config.toml
time_shift_ms = 100
hop_length = 160
spec_augment = false
subsampling = 2
kernel_size = 3
beta1 = 0.9
ema_decay = 0.999
Rows from block 3 of a small sound classifier, named by matrix and row number. Rows with one number belong to one neuron. Each number is 200 + 30 x the weight over its row's rms, rounded and kept within 0 to 999. All counts start at 0. After the name is the row's rms in percent of the matrix's.
Before each neuron's rows are labels from the 100 clips, of 14976, where the neuron reaches its largest size: "peak on" is the class under the peak. Only what is clearly more common there than usual is listed. The data: synthesized solo parts of chorales (CocoChorales).
# gate: MLP gate (model.blocks.3.mlp.gate.weight, 768x384), inputs 240-287
# fc1: MLP up (model.blocks.3.mlp.fc1.weight, 768x384), inputs 240-287
# fc2: MLP down (model.blocks.3.mlp.fc2.weight, 384x768, transposed), outputs 240-287

peak on: A#3
gate.272,115,197,156,209,304,136,130,210,192,212,251,218,92,190,189,219,194,239,169,194,179,177,211,224,211,201,186,187,162,227,204,138,209,194,202,176,221,231,227,188,181,197,168,196,185,193,159,215,214
fc1.272,107,224,166,201,254,211,181,200,202,187,220,161,85,232,197,197,204,202,174,175,253,242,199,277,221,221,179,237,180,180,223,163,220,222,226,193,213,239,241,217,225,221,205,156,244,219,213,174,169
fc2.272,092,177,196,233,220,143,171,146,263,129,254,229,216,204,190,235,206,208,163,190,238,246,211,175,222,178,248,211,206,191,274,196,212,188,193,228,194,200,172,236,153,199,199,198,239,186,254,199,221

peak on: A4
gate.675,115,158,207,196,140,190,126,209,183,222,224,154,183,203,214,206,161,149,157,246,221,168,187,211,220,285,222,215,220,182,257,229,200,246,191,178,200,182,188,184,267,213,169,203,219,162,217,192,181
fc1.675,116,184,212,213,141,204,252,198,210,168,192,206,268,196,225,228,218,196,202,239,266,183,218,229,186,206,234,204,210,181,188,216,242,224,179,158,188,170,209,170,195,159,261,183,215,146,199,171,217
fc2.675,124,164,230,195,210,228,218,221,183,217,188,139,199,235,202,213,212,196,163,214,211,145,189,200,244,238,188,195,242,199,232,169,253,190,246,200,229,180,233,167,207,211,137,123,208,179,179,158,229

peak on: silence
gate.275,080,192,221,257,181,193,168,177,207,201,199,243,365,206,218,213,202,170,173,216,245,181,201,198,189,233,196,221,237,182,196,245,197,189,203,201,229,215,220,214,164,224,216,194,217,221,230,201,182
fc1.275,088,171,221,235,269,225,239,176,223,192,227,189,131,177,199,186,181,172,175,208,146,199,217,172,196,154,290,200,252,190,222,234,222,185,213,202,228,156,242,180,207,225,193,177,194,199,211,210,210
fc2.275,062,250,214,144,240,222,176,253,207,215,183,217,184,185,187,177,190,196,222,250,162,253,231,271,217,138,147,215,170,218,170,221,187,183,220,201,247,149,187,205,225,189,202,239,237,256,199,223,181

peak on: G5
gate.495,084,222,214,181,148,219,227,197,221,199,197,180,320,200,145,186,186,206,219,159,252,215,222,95,198,171,141,196,147,191,221,211,207,196,195,247,182,208,202,224,177,211,138,204,181,212,167,229,196
fc1.495,096,230,241,201,136,220,209,207,190,200,247,187,339,180,200,216,212,230,241,222,153,183,209,233,175,160,201,146,225,231,215,201,198,206,233,192,185,217,165,194,193,232,219,180,174,200,174,207,181
fc2.495,060,219,182,183,222,187,210,178,221,162,224,230,267,209,191,196,213,215,194,244,269,213,191,193,163,255,264,185,216,195,211,185,215,198,179,186,178,309,266,201,142,210,206,224,212,210,291,226,190

peak on: A4
gate.469,079,208,204,216,247,238,219,224,212,196,198,219,192,205,198,231,212,187,169,188,242,217,212,257,204,173,186,154,214,194,249,220,211,199,196,229,197,197,230,205,237,213,193,201,177,210,146,214,208
fc1.469,089,206,241,183,233,250,232,195,231,187,167,194,197,203,191,250,226,261,189,178,236,201,218,210,193,203,172,173,221,269,183,228,173,173,180,201,215,214,232,189,182,155,181,197,178,184,274,268,200
fc2.469,092,188,215,194,222,200,230,189,207,215,219,232,196,219,203,165,197,187,184,133,182,184,222,203,161,165,242,213,186,209,185,181,181,158,172,220,206,206,173,218,202,234,195,231,185,186,156,183,192

peak on: D4
gate.653,119,225,235,179,181,198,221,189,206,222,183,255,185,228,184,239,229,168,172,230,187,174,218,186,223,152,182,177,171,244,261,205,221,194,229,209,217,223,215,207,143,231,143,196,129,161,229,203,196
fc1.653,121,216,238,185,178,185,236,205,194,231,235,179,181,234,215,216,224,169,173,199,214,169,175,262,250,204,163,210,237,193,228,218,132,193,213,235,221,198,233,182,170,187,181,194,144,215,254,178,196
fc2.653,107,158,291,214,185,144,203,237,175,204,204,249,113,201,209,248,179,173,191,183,148,142,163,158,155,243,197,191,186,181,168,192,201,214,182,186,219,162,224,153,201,212,179,250,192,223,154,167,187

peak on: E5; C#5
gate.29,072,172,213,223,269,173,170,202,184,230,193,246,203,215,192,192,163,206,176,210,222,212,204,181,204,194,178,217,211,236,236,214,192,168,231,202,200,212,189,224,196,173,163,223,219,190,195,189,199
fc1.29,078,158,144,219,161,192,206,193,199,261,156,218,168,191,198,176,205,210,201,152,127,201,203,236,227,224,132,176,177,210,255,147,202,169,205,163,198,213,209,226,204,197,266,225,212,204,261,198,236
fc2.29,067,211,184,249,212,237,233,213,206,227,222,178,180,219,174,193,186,179,199,198,149,219,173,165,185,216,197,197,211,211,158,209,222,211,179,214,174,141,230,178,213,218,196,186,187,174,204,190,199

peak on: silence; A#3
gate.634,110,193,188,179,198,211,211,198,192,215,194,221,143,184,212,204,201,173,203,237,175,164,174,186,199,257,202,180,213,216,160,212,224,203,232,222,205,180,196,214,231,166,227,184,163,149,260,120,199
fc1.634,120,214,221,192,255,207,243,224,216,194,233,222,284,204,195,176,197,130,246,203,167,239,216,158,204,113,207,197,205,191,169,274,232,200,202,168,186,200,200,183,196,222,151,217,209,210,160,131,201
fc2.634,089,222,214,123,202,196,154,236,170,173,187,222,165,187,202,224,152,189,210,287,187,203,197,287,155,184,183,194,187,203,169,160,155,193,215,235,219,147,241,195,216,163,188,242,215,276,119,238,174

peak on: D4
gate.22,097,176,216,133,204,228,255,191,199,216,185,150,154,192,208,215,180,173,254,258,213,191,199,192,188,168,194,190,192,201,216,214,233,154,144,224,174,206,190,183,223,208,114,158,210,205,243,219,167
fc1.22,089,206,186,171,152,234,185,202,231,206,204,174,213,190,170,202,201,175,266,235,130,200,186,233,173,196,227,203,196,207,184,173,183,187,176,199,178,195,208,217,163,209,196,215,194,175,144,185,204
fc2.22,091,188,183,130,200,199,247,228,196,134,225,213,214,209,201,175,204,219,249,225,169,208,184,169,207,201,215,210,208,172,122,201,207,184,162,187,204,221,216,179,142,202,189,180,204,193,181,251,229

peak on: silence
gate.295,062,197,150,181,255,205,237,185,189,186,202,193,106,213,203,203,194,148,197,246,157,204,225,220,185,202,210,201,183,221,191,205,205,183,204,204,219,166,195,166,178,260,156,233,167,190,232,191,189
fc1.295,061,194,186,209,89,183,192,200,192,177,163,201,114,189,177,235,167,234,192,228,166,254,180,193,196,291,208,222,211,194,160,211,212,286,234,208,227,173,223,167,187,160,262,204,176,170,224,207,207
fc2.295,031,175,214,276,211,193,179,233,166,214,226,226,212,214,194,243,222,196,202,214,279,141,195,232,213,228,179,146,159,204,188,210,257,186,188,203,233,206,139,165,205,221,175,204,203,167,235,207,180

peak on: D4
gate.148,071,163,176,207,207,191,234,172,213,199,231,249,153,213,198,217,220,176,197,170,211,185,247,141,202,192,216,175,156,183,180,193,192,211,200,194,215,187,227,208,171,161,155,225,164,229,186,199,155
fc1.148,075,200,170,231,120,204,301,212,203,178,236,215,152,216,241,199,212,199,203,186,193,176,212,156,232,236,221,215,217,179,192,174,190,167,237,205,192,238,190,209,206,195,216,193,258,188,201,173,230
fc2.148,050,163,212,228,192,222,185,209,218,135,215,223,235,189,174,167,175,195,158,158,199,212,212,136,202,211,239,226,187,182,187,206,194,175,154,215,231,186,199,192,154,215,219,227,196,229,156,227,186

peak on: C#5
gate.239,122,190,253,235,160,204,273,180,204,194,192,207,229,206,227,201,199,140,164,226,230,190,194,122,191,202,255,203,246,198,239,223,182,204,223,225,184,198,170,179,206,162,178,202,165,164,222,124,207
fc1.239,125,192,218,187,161,163,241,202,202,211,144,198,254,201,191,202,173,222,216,163,184,169,205,198,191,176,255,205,214,227,167,188,198,207,182,253,207,176,220,132,177,156,230,193,170,184,204,187,222
fc2.239,120,175,159,289,204,217,188,200,214,196,178,225,214,183,194,160,219,176,202,201,275,224,219,178,183,185,220,202,190,195,190,224,229,176,240,218,181,212,170,197,141,243,239,182,211,211,188,210,193

peak on: A#3
gate.94,122,175,157,190,244,186,201,164,196,219,239,222,248,221,207,224,225,227,153,226,183,207,213,206,213,132,176,169,198,209,179,205,211,201,234,226,176,200,255,160,212,184,179,193,190,231,205,153,178
fc1.94,122,172,213,242,197,183,272,208,225,237,232,209,224,217,208,139,218,126,187,179,201,226,226,236,181,208,242,181,228,155,197,186,168,210,234,244,191,171,249,236,198,183,212,186,221,213,204,152,184
fc2.94,141,185,207,182,219,284,181,261,169,242,191,234,157,154,259,132,167,177,179,248,181,207,221,197,153,232,171,222,166,161,210,150,161,162,193,229,253,221,201,189,196,161,166,177,171,238,151,245,227

peak on: C#5
gate.752,122,220,175,216,150,224,235,185,224,169,210,204,194,200,200,187,215,165,183,189,218,183,241,140,224,118,161,169,210,202,244,309,208,211,223,216,248,221,237,215,174,227,91,197,200,191,189,140,190
fc1.752,120,237,273,208,175,223,240,186,164,178,216,220,156,203,238,213,217,137,175,203,189,211,185,119,211,238,196,173,211,215,231,186,185,188,228,228,215,231,149,190,249,236,176,196,170,222,185,215,203
fc2.752,115,223,231,101,240,195,240,208,196,192,187,195,228,218,193,207,212,190,129,200,155,238,191,203,201,227,170,164,228,181,193,172,257,212,171,234,212,189,238,160,216,180,168,190,221,192,189,181,209

peak on: E5
gate.368,082,202,215,161,222,150,158,192,212,191,247,205,194,209,221,193,198,230,200,155,173,205,157,211,196,265,171,238,212,197,206,187,215,187,143,192,249,198,269,188,189,212,252,195,158,199,171,191,227
fc1.368,083,200,200,198,184,241,219,210,195,189,182,187,204,219,200,156,216,251,179,220,190,182,186,221,244,174,223,233,213,190,171,256,188,156,164,238,253,219,199,197,200,136,137,191,251,176,205,200,177
fc2.368,053,239,148,228,196,168,188,217,218,147,208,155,87,218,187,223,225,168,194,226,161,167,177,176,200,173,209,219,228,199,176,170,235,205,222,218,220,200,192,217,229,204,217,178,169,194,219,194,202

peak on: D4
gate.749,126,203,218,175,181,184,195,211,180,193,224,196,238,210,200,180,196,142,217,210,234,218,190,202,201,170,238,184,221,184,194,236,221,192,308,199,239,192,166,221,221,176,154,195,230,151,239,207,191
fc1.749,122,197,160,182,233,174,168,218,207,191,198,145,186,183,244,197,216,265,165,197,210,257,201,182,226,197,157,200,117,225,232,245,183,190,145,224,174,220,184,197,219,209,182,184,205,162,233,243,201
fc2.749,119,219,223,215,187,186,179,200,200,224,218,232,255,244,197,244,210,180,212,169,263,154,195,197,187,196,207,210,153,217,149,182,215,205,182,207,142,234,151,198,180,203,185,206,179,166,239,172,215

peak on: F#4
gate.707,128,210,227,225,200,216,214,174,213,223,213,248,235,232,187,238,195,182,231,254,170,160,197,199,225,159,155,280,197,207,241,161,237,170,216,213,242,214,175,216,153,206,200,184,185,202,186,156,214
fc1.707,136,204,200,204,225,235,223,245,272,205,204,165,165,203,163,167,181,175,243,160,149,214,180,182,205,199,179,155,176,200,187,187,173,210,172,208,235,159,226,232,216,179,171,190,183,196,203,206,211
fc2.707,153,186,215,209,223,250,211,241,151,209,193,229,168,191,227,175,164,197,245,201,224,209,234,200,198,193,205,177,212,190,187,126,162,178,201,180,204,225,257,229,240,221,183,230,178,189,151,239,202

peak on: C#5
gate.263,101,190,143,201,188,190,213,209,198,162,166,215,113,195,227,213,203,234,205,192,149,196,209,242,236,187,198,224,195,224,195,236,202,241,188,164,236,176,185,222,187,139,271,193,198,189,257,184,230
fc1.263,099,191,271,150,299,250,282,208,195,168,187,212,176,218,196,226,219,189,179,227,168,217,198,248,217,182,172,207,200,188,206,248,211,183,182,228,194,240,193,210,232,159,154,196,234,181,252,201,188
fc2.263,066,183,188,180,190,200,251,218,205,228,207,187,213,207,196,164,172,212,142,170,218,169,233,189,153,222,191,176,254,178,200,161,231,212,178,218,203,158,177,161,167,180,167,219,207,171,240,199,184

peak on: G#4
gate.216,093,203,187,173,164,212,180,193,178,186,231,171,178,174,205,198,183,169,210,198,207,197,201,134,215,164,190,263,200,183,163,193,160,164,286,209,184,198,222,207,213,160,231,193,168,211,190,197,191
fc1.216,100,227,143,180,270,235,233,185,234,207,192,232,150,201,185,165,207,194,191,197,143,244,215,191,213,233,221,224,196,213,190,217,230,218,183,189,225,188,260,195,206,263,197,216,181,196,205,200,196
fc2.216,087,198,267,291,181,229,208,190,163,167,143,239,171,170,188,230,204,179,259,208,216,225,192,188,167,206,207,199,186,164,182,237,213,191,179,204,217,216,213,194,236,208,203,191,116,191,144,194,201

peak on: C#5
gate.623,088,224,184,212,172,211,169,216,178,198,200,213,234,183,226,223,178,123,201,187,177,191,190,206,182,174,248,180,210,210,175,213,238,190,203,210,173,196,145,193,178,232,220,209,127,165,169,164,194
fc1.623,090,183,188,220,287,157,151,195,223,171,206,203,252,185,215,187,200,208,236,241,227,155,207,262,201,189,142,200,204,191,191,263,267,189,174,181,190,184,189,202,208,241,128,203,216,217,196,179,205
fc2.623,090,242,208,204,187,183,218,187,210,193,218,235,176,206,223,149,156,169,172,220,212,248,190,163,160,173,167,162,156,230,254,166,146,188,177,256,200,132,240,206,220,158,220,286,296,202,199,236,194

peak on: G#4
gate.324,106,194,221,195,166,202,209,213,231,204,195,165,273,197,185,225,207,199,210,250,203,215,193,201,180,192,219,183,229,247,153,247,224,166,222,220,171,219,160,221,207,258,170,206,175,199,181,150,195
fc1.324,107,193,212,190,220,231,265,196,221,192,206,206,284,205,199,218,238,276,171,191,153,206,184,223,233,244,195,178,200,171,211,232,186,175,247,195,205,215,222,196,221,234,212,209,233,219,195,172,214
fc2.324,122,194,198,218,176,241,212,178,222,153,187,169,214,212,202,180,220,181,232,149,166,228,173,177,167,168,219,160,165,161,197,233,215,135,168,250,183,229,211,182,177,210,196,143,159,141,189,154,214

peak on: A#3
gate.360,071,182,174,229,202,223,260,189,174,174,180,194,299,199,205,209,215,154,155,242,125,224,240,159,163,227,148,201,156,247,191,184,231,213,183,205,199,199,234,197,209,187,213,202,167,189,209,200,199
fc1.360,083,250,140,163,261,207,264,244,222,218,231,245,151,220,188,210,215,200,225,205,148,171,212,234,196,160,142,188,215,164,193,172,220,179,258,184,197,181,217,198,182,226,125,200,241,218,191,187,211
fc2.360,058,235,199,179,219,217,162,193,209,145,232,189,183,241,214,168,190,169,225,175,165,256,211,222,169,188,226,184,202,210,186,228,157,177,102,184,187,184,233,186,205,208,230,201,221,104,211,174,183

peak on: C#5
gate.507,088,215,145,177,235,206,168,202,214,195,181,181,220,193,178,197,214,206,144,245,242,209,237,277,218,220,207,236,181,212,238,248,244,211,174,194,219,208,197,190,181,148,232,219,242,196,200,215,237
fc1.507,092,199,183,205,275,191,235,192,168,208,144,188,212,204,197,202,168,204,218,191,190,189,194,248,226,196,203,186,199,208,169,227,182,246,189,189,184,210,170,194,214,158,230,174,265,189,226,225,213
fc2.507,087,212,269,284,214,175,219,240,187,143,225,196,172,155,166,211,184,277,206,219,227,211,193,165,153,202,254,253,227,188,240,212,192,264,204,170,204,288,188,210,205,217,215,213,174,243,165,217,197

peak on: E5
gate.332,077,194,173,227,163,230,242,181,211,211,175,242,185,241,204,172,155,201,165,157,210,164,163,139,203,228,242,251,182,165,208,199,168,181,212,191,206,162,224,224,214,168,143,210,199,155,199,213,201
fc1.332,077,203,150,246,222,195,227,212,175,163,214,174,186,173,191,218,228,209,244,210,186,238,182,269,223,228,209,181,201,180,171,214,241,209,175,208,204,212,193,203,190,137,187,182,217,196,208,229,178
fc2.332,066,186,252,208,167,192,154,236,193,217,190,233,265,189,239,199,185,189,152,201,168,184,189,293,183,216,186,157,176,209,171,164,180,196,194,228,261,156,155,172,240,197,185,257,225,176,199,249,188

peak on: G#4
gate.143,110,186,219,177,197,209,204,197,201,211,240,239,262,202,197,179,161,163,218,205,165,175,225,161,170,266,181,221,224,188,204,217,222,180,242,244,227,200,194,168,203,213,186,229,203,176,180,176,179
fc1.143,112,193,189,254,177,201,260,171,194,184,235,190,237,207,191,200,211,178,204,206,204,237,195,134,212,190,172,224,183,189,226,289,187,219,213,191,201,224,201,199,151,183,114,206,203,194,204,202,204
fc2.143,103,187,266,187,182,229,178,184,228,213,139,233,238,236,223,181,221,183,238,175,171,213,181,185,156,233,187,201,128,189,158,199,201,153,192,260,220,220,176,187,177,174,197,165,171,175,181,246,224

peak on: C#5
gate.322,064,212,207,242,155,178,219,204,210,212,189,218,193,178,197,215,208,221,95,208,232,211,192,209,174,220,171,202,190,238,166,190,156,236,214,177,208,208,239,271,201,184,189,250,217,191,177,193,209
fc1.322,062,206,185,190,189,193,241,245,236,168,215,208,235,201,199,197,220,162,165,230,203,195,156,210,188,208,167,171,235,232,192,246,196,187,191,180,184,273,204,214,249,196,198,237,242,245,237,177,198
fc2.322,040,212,213,145,212,231,226,210,199,179,137,262,185,219,219,155,185,209,262,148,162,245,210,202,157,161,224,230,188,192,215,199,190,203,186,158,218,178,221,187,185,162,230,246,191,236,84,174,155

peak on: A#3
gate.369,107,184,166,241,192,218,194,175,211,189,275,213,188,182,182,205,200,177,198,223,129,194,197,200,222,159,156,231,172,192,209,190,206,181,264,202,212,226,225,181,226,171,195,193,165,169,207,164,182
fc1.369,098,188,184,166,233,186,170,181,194,197,203,192,154,199,166,224,179,294,189,213,180,168,210,200,244,180,147,172,177,203,259,183,220,221,185,192,195,248,171,193,207,216,209,223,197,162,187,210,194
fc2.369,097,215,174,199,161,164,207,168,232,163,213,165,229,227,179,234,224,218,169,128,240,187,191,186,231,246,229,204,212,255,223,241,189,218,195,140,164,183,206,199,178,245,235,192,207,166,242,156,211

peak on: A4
gate.551,099,187,167,246,149,175,208,207,223,198,163,194,226,182,253,201,183,151,208,223,244,225,214,196,222,156,189,230,189,161,200,233,247,140,201,133,232,180,230,168,161,273,185,181,190,209,256,191,204
fc1.551,098,172,200,241,210,208,159,157,183,191,234,173,218,184,203,190,203,187,232,219,210,220,234,191,171,213,166,217,174,193,175,188,230,241,221,209,172,195,234,191,148,223,214,180,191,271,128,198,165
fc2.551,082,209,234,140,205,217,183,217,200,228,154,205,179,192,209,160,156,186,256,96,184,218,203,258,154,193,210,231,171,203,233,191,173,171,179,202,212,164,133,201,172,222,197,231,191,175,126,187,187

peak on: F#4; A#4
gate.254,102,187,196,221,180,231,183,153,184,238,208,210,232,176,230,186,181,191,241,194,194,203,206,129,211,220,214,206,178,203,159,191,250,187,163,196,205,190,207,198,167,158,197,176,139,181,204,175,181
fc1.254,105,183,222,187,230,221,235,220,217,170,210,165,184,216,198,181,180,177,205,204,184,179,185,178,222,224,185,226,211,178,205,238,186,166,201,253,213,200,227,175,205,146,126,218,208,202,250,163,208
fc2.254,124,260,237,179,234,235,188,181,166,200,194,227,218,179,194,184,204,183,156,272,215,227,195,180,190,160,175,202,175,180,203,179,191,204,201,267,240,131,236,247,232,159,209,232,189,227,188,206,177

peak on: G5
gate.300,093,159,228,213,208,162,197,184,234,258,196,159,125,206,200,168,241,225,212,173,182,206,218,234,207,190,171,238,185,248,208,222,198,197,217,199,262,207,199,201,209,231,173,203,240,187,198,199,212
fc1.300,109,240,197,213,220,200,241,147,209,191,241,221,232,181,193,215,212,167,227,177,182,229,185,159,184,195,223,230,232,220,194,212,168,136,210,235,216,203,223,201,216,204,188,203,250,188,174,226,201
fc2.300,107,204,192,166,178,182,208,182,172,176,186,150,216,196,171,240,214,161,269,209,270,176,220,180,241,219,184,186,188,166,143,194,244,207,183,245,155,230,180,237,125,223,156,173,168,188,271,202,228

peak on: C#5
gate.361,078,227,197,203,211,200,203,150,165,205,231,261,182,188,203,221,185,169,199,176,200,216,185,110,222,228,211,161,189,231,204,170,202,173,242,167,244,198,211,221,217,186,165,209,155,198,217,179,176
fc1.361,085,193,172,210,255,167,146,181,128,202,182,243,203,175,191,203,202,213,197,205,152,174,216,210,208,215,188,210,237,159,163,182,210,265,202,186,202,171,265,167,215,165,286,198,174,173,224,151,167
fc2.361,073,157,142,150,197,266,203,192,196,206,180,211,275,171,222,149,230,143,184,263,192,239,251,171,218,224,175,174,182,226,142,218,212,153,226,231,235,191,179,215,174,192,227,186,201,232,200,210,200

peak on: A4
gate.598,075,209,189,190,207,228,143,229,193,199,192,191,178,188,178,245,175,184,167,204,192,141,178,190,188,183,225,184,220,209,196,164,187,140,154,228,173,215,198,159,148,175,285,216,182,211,173,206,195
fc1.598,071,208,166,196,142,232,125,210,217,190,165,204,243,211,224,185,162,179,162,222,255,179,190,197,184,226,189,259,193,235,184,258,224,212,216,227,176,231,183,187,203,149,237,205,227,196,207,194,213
fc2.598,049,235,160,204,192,251,247,228,211,235,190,208,188,208,210,161,195,203,196,207,201,250,243,197,175,182,182,171,198,211,114,192,222,210,214,233,258,192,174,185,251,206,197,194,168,232,147,194,191

peak on: G#4
gate.90,119,189,199,177,297,172,188,192,196,213,222,201,45,194,191,213,209,203,222,204,197,166,183,240,194,102,194,186,209,196,185,139,217,212,229,183,216,240,214,210,213,234,196,201,189,198,163,181,169
fc1.90,111,208,219,224,233,212,237,161,240,175,219,227,126,208,229,160,177,150,232,218,152,195,237,201,185,176,183,206,208,190,195,248,149,145,188,207,212,193,174,225,208,262,130,216,216,151,217,170,185
fc2.90,132,241,204,290,241,197,195,203,204,218,213,157,224,202,157,169,183,260,162,164,224,186,175,186,230,253,217,216,241,212,206,225,230,244,176,195,181,328,171,210,146,229,212,113,240,183,232,186,239

peak on: F#4
gate.264,128,174,193,148,252,217,131,201,203,219,197,233,159,207,194,180,215,206,159,281,147,176,202,218,234,176,204,237,204,253,227,213,162,212,263,169,198,203,196,228,189,173,175,222,266,170,231,202,184
fc1.264,133,185,187,208,228,200,171,199,175,216,169,242,208,206,200,153,187,169,184,255,204,209,188,167,227,143,244,211,179,214,188,201,174,309,178,203,215,195,209,212,207,139,198,194,215,194,227,147,201
fc2.264,179,196,270,187,245,179,199,230,185,161,246,245,182,178,216,199,174,224,247,189,220,174,267,201,175,159,238,239,201,133,184,205,224,207,172,160,245,251,176,234,168,172,173,201,213,204,173,308,198

peak on: D4
gate.500,102,216,206,178,229,152,183,206,235,206,180,201,156,239,221,184,234,181,237,247,192,206,190,254,259,182,165,169,200,228,243,243,204,171,190,258,202,203,200,185,173,254,157,186,166,233,184,171,201
fc1.500,113,209,231,162,192,187,183,177,200,198,255,166,222,199,246,198,228,166,199,231,205,204,213,55,192,250,185,224,205,192,256,203,179,165,181,200,168,246,227,168,254,196,210,191,218,213,187,153,199
fc2.500,109,196,213,172,234,190,299,223,210,166,207,163,161,214,186,216,203,218,221,215,169,222,200,239,165,152,184,188,205,164,255,163,218,209,179,233,198,189,247,216,182,223,179,173,170,224,199,196,187

peak on: D4
gate.240,156,206,158,209,166,200,163,204,174,217,177,168,106,176,196,177,182,175,180,199,263,205,192,197,174,207,151,211,204,232,193,176,205,154,273,171,171,211,127,201,198,163,225,200,188,204,200,186,169
fc1.240,133,177,254,192,165,213,181,221,198,188,194,172,207,177,209,202,216,226,207,182,182,148,150,192,173,213,256,191,174,191,240,159,212,200,164,196,165,180,192,208,183,228,190,191,162,194,197,220,203
fc2.240,145,216,231,205,221,211,195,211,152,179,211,248,178,231,224,215,166,172,166,187,217,160,222,195,189,231,188,223,183,154,177,193,189,237,152,197,229,188,186,175,198,222,177,169,193,164,278,189,201

peak on: F#4
gate.683,112,185,250,168,149,179,184,188,192,272,177,201,148,205,166,155,188,193,237,213,194,204,177,243,235,223,181,241,164,173,193,198,186,219,215,222,205,250,176,208,197,202,140,211,223,130,239,210,189
fc1.683,120,214,225,188,181,238,231,209,204,214,203,199,235,221,231,193,214,198,214,198,134,209,191,190,205,200,182,222,210,250,234,202,197,202,203,185,186,175,219,209,171,232,197,170,192,206,199,215,209
fc2.683,145,178,204,197,212,257,249,183,223,223,173,199,194,191,208,132,185,222,175,197,176,238,177,167,183,219,243,217,232,220,229,185,211,218,189,203,232,196,197,208,150,191,215,213,187,227,124,142,211

peak on: D4
gate.128,065,201,210,228,152,197,187,196,208,203,203,195,148,212,201,246,152,229,250,169,191,182,184,268,224,124,225,190,203,200,244,200,213,169,211,189,216,213,206,178,147,184,187,224,178,197,141,207,218
fc1.128,075,181,203,208,105,204,205,180,207,179,236,223,206,200,212,201,178,218,175,224,198,244,210,256,196,202,185,231,173,231,247,140,192,207,221,187,144,243,188,176,223,207,261,181,178,192,171,169,196
fc2.128,055,227,203,256,192,194,190,203,161,143,206,225,228,226,197,192,195,222,238,188,223,171,217,258,221,191,224,228,224,184,172,222,185,191,150,225,222,263,149,223,244,205,215,192,195,207,198,246,206

peak on: F#4
gate.252,099,156,196,158,242,230,139,222,208,200,207,165,182,180,192,169,192,166,208,196,144,212,176,164,188,219,203,209,243,209,142,206,199,216,206,190,200,222,189,184,207,183,171,226,233,194,174,183,213
fc1.252,095,211,136,239,271,145,226,172,224,212,141,168,246,188,204,186,205,239,136,170,162,204,198,185,192,240,178,267,191,175,211,174,226,223,252,185,212,180,203,209,192,148,235,177,258,209,215,194,213
fc2.252,107,205,227,138,173,197,196,194,216,212,167,175,213,195,200,187,220,175,214,118,183,239,188,185,191,229,217,195,156,168,243,192,227,231,243,206,169,192,169,205,229,208,195,202,179,184,119,148,191

peak on: E5
gate.51,077,250,181,260,152,195,233,190,215,226,218,202,110,211,206,192,199,157,216,232,177,199,206,178,179,200,209,196,206,206,212,209,192,243,188,226,205,198,220,197,229,189,166,222,162,226,133,178,218
fc1.51,077,205,172,179,159,156,242,190,208,164,225,195,180,170,203,220,160,190,178,218,236,165,189,199,220,237,217,200,198,210,166,199,177,218,200,204,157,219,182,182,239,162,152,203,170,150,205,241,165
fc2.51,071,236,191,204,236,171,221,186,158,156,198,219,215,207,220,221,184,185,168,222,219,170,148,160,189,187,238,233,276,184,176,182,184,220,216,203,166,301,177,206,159,232,186,186,162,179,201,159,171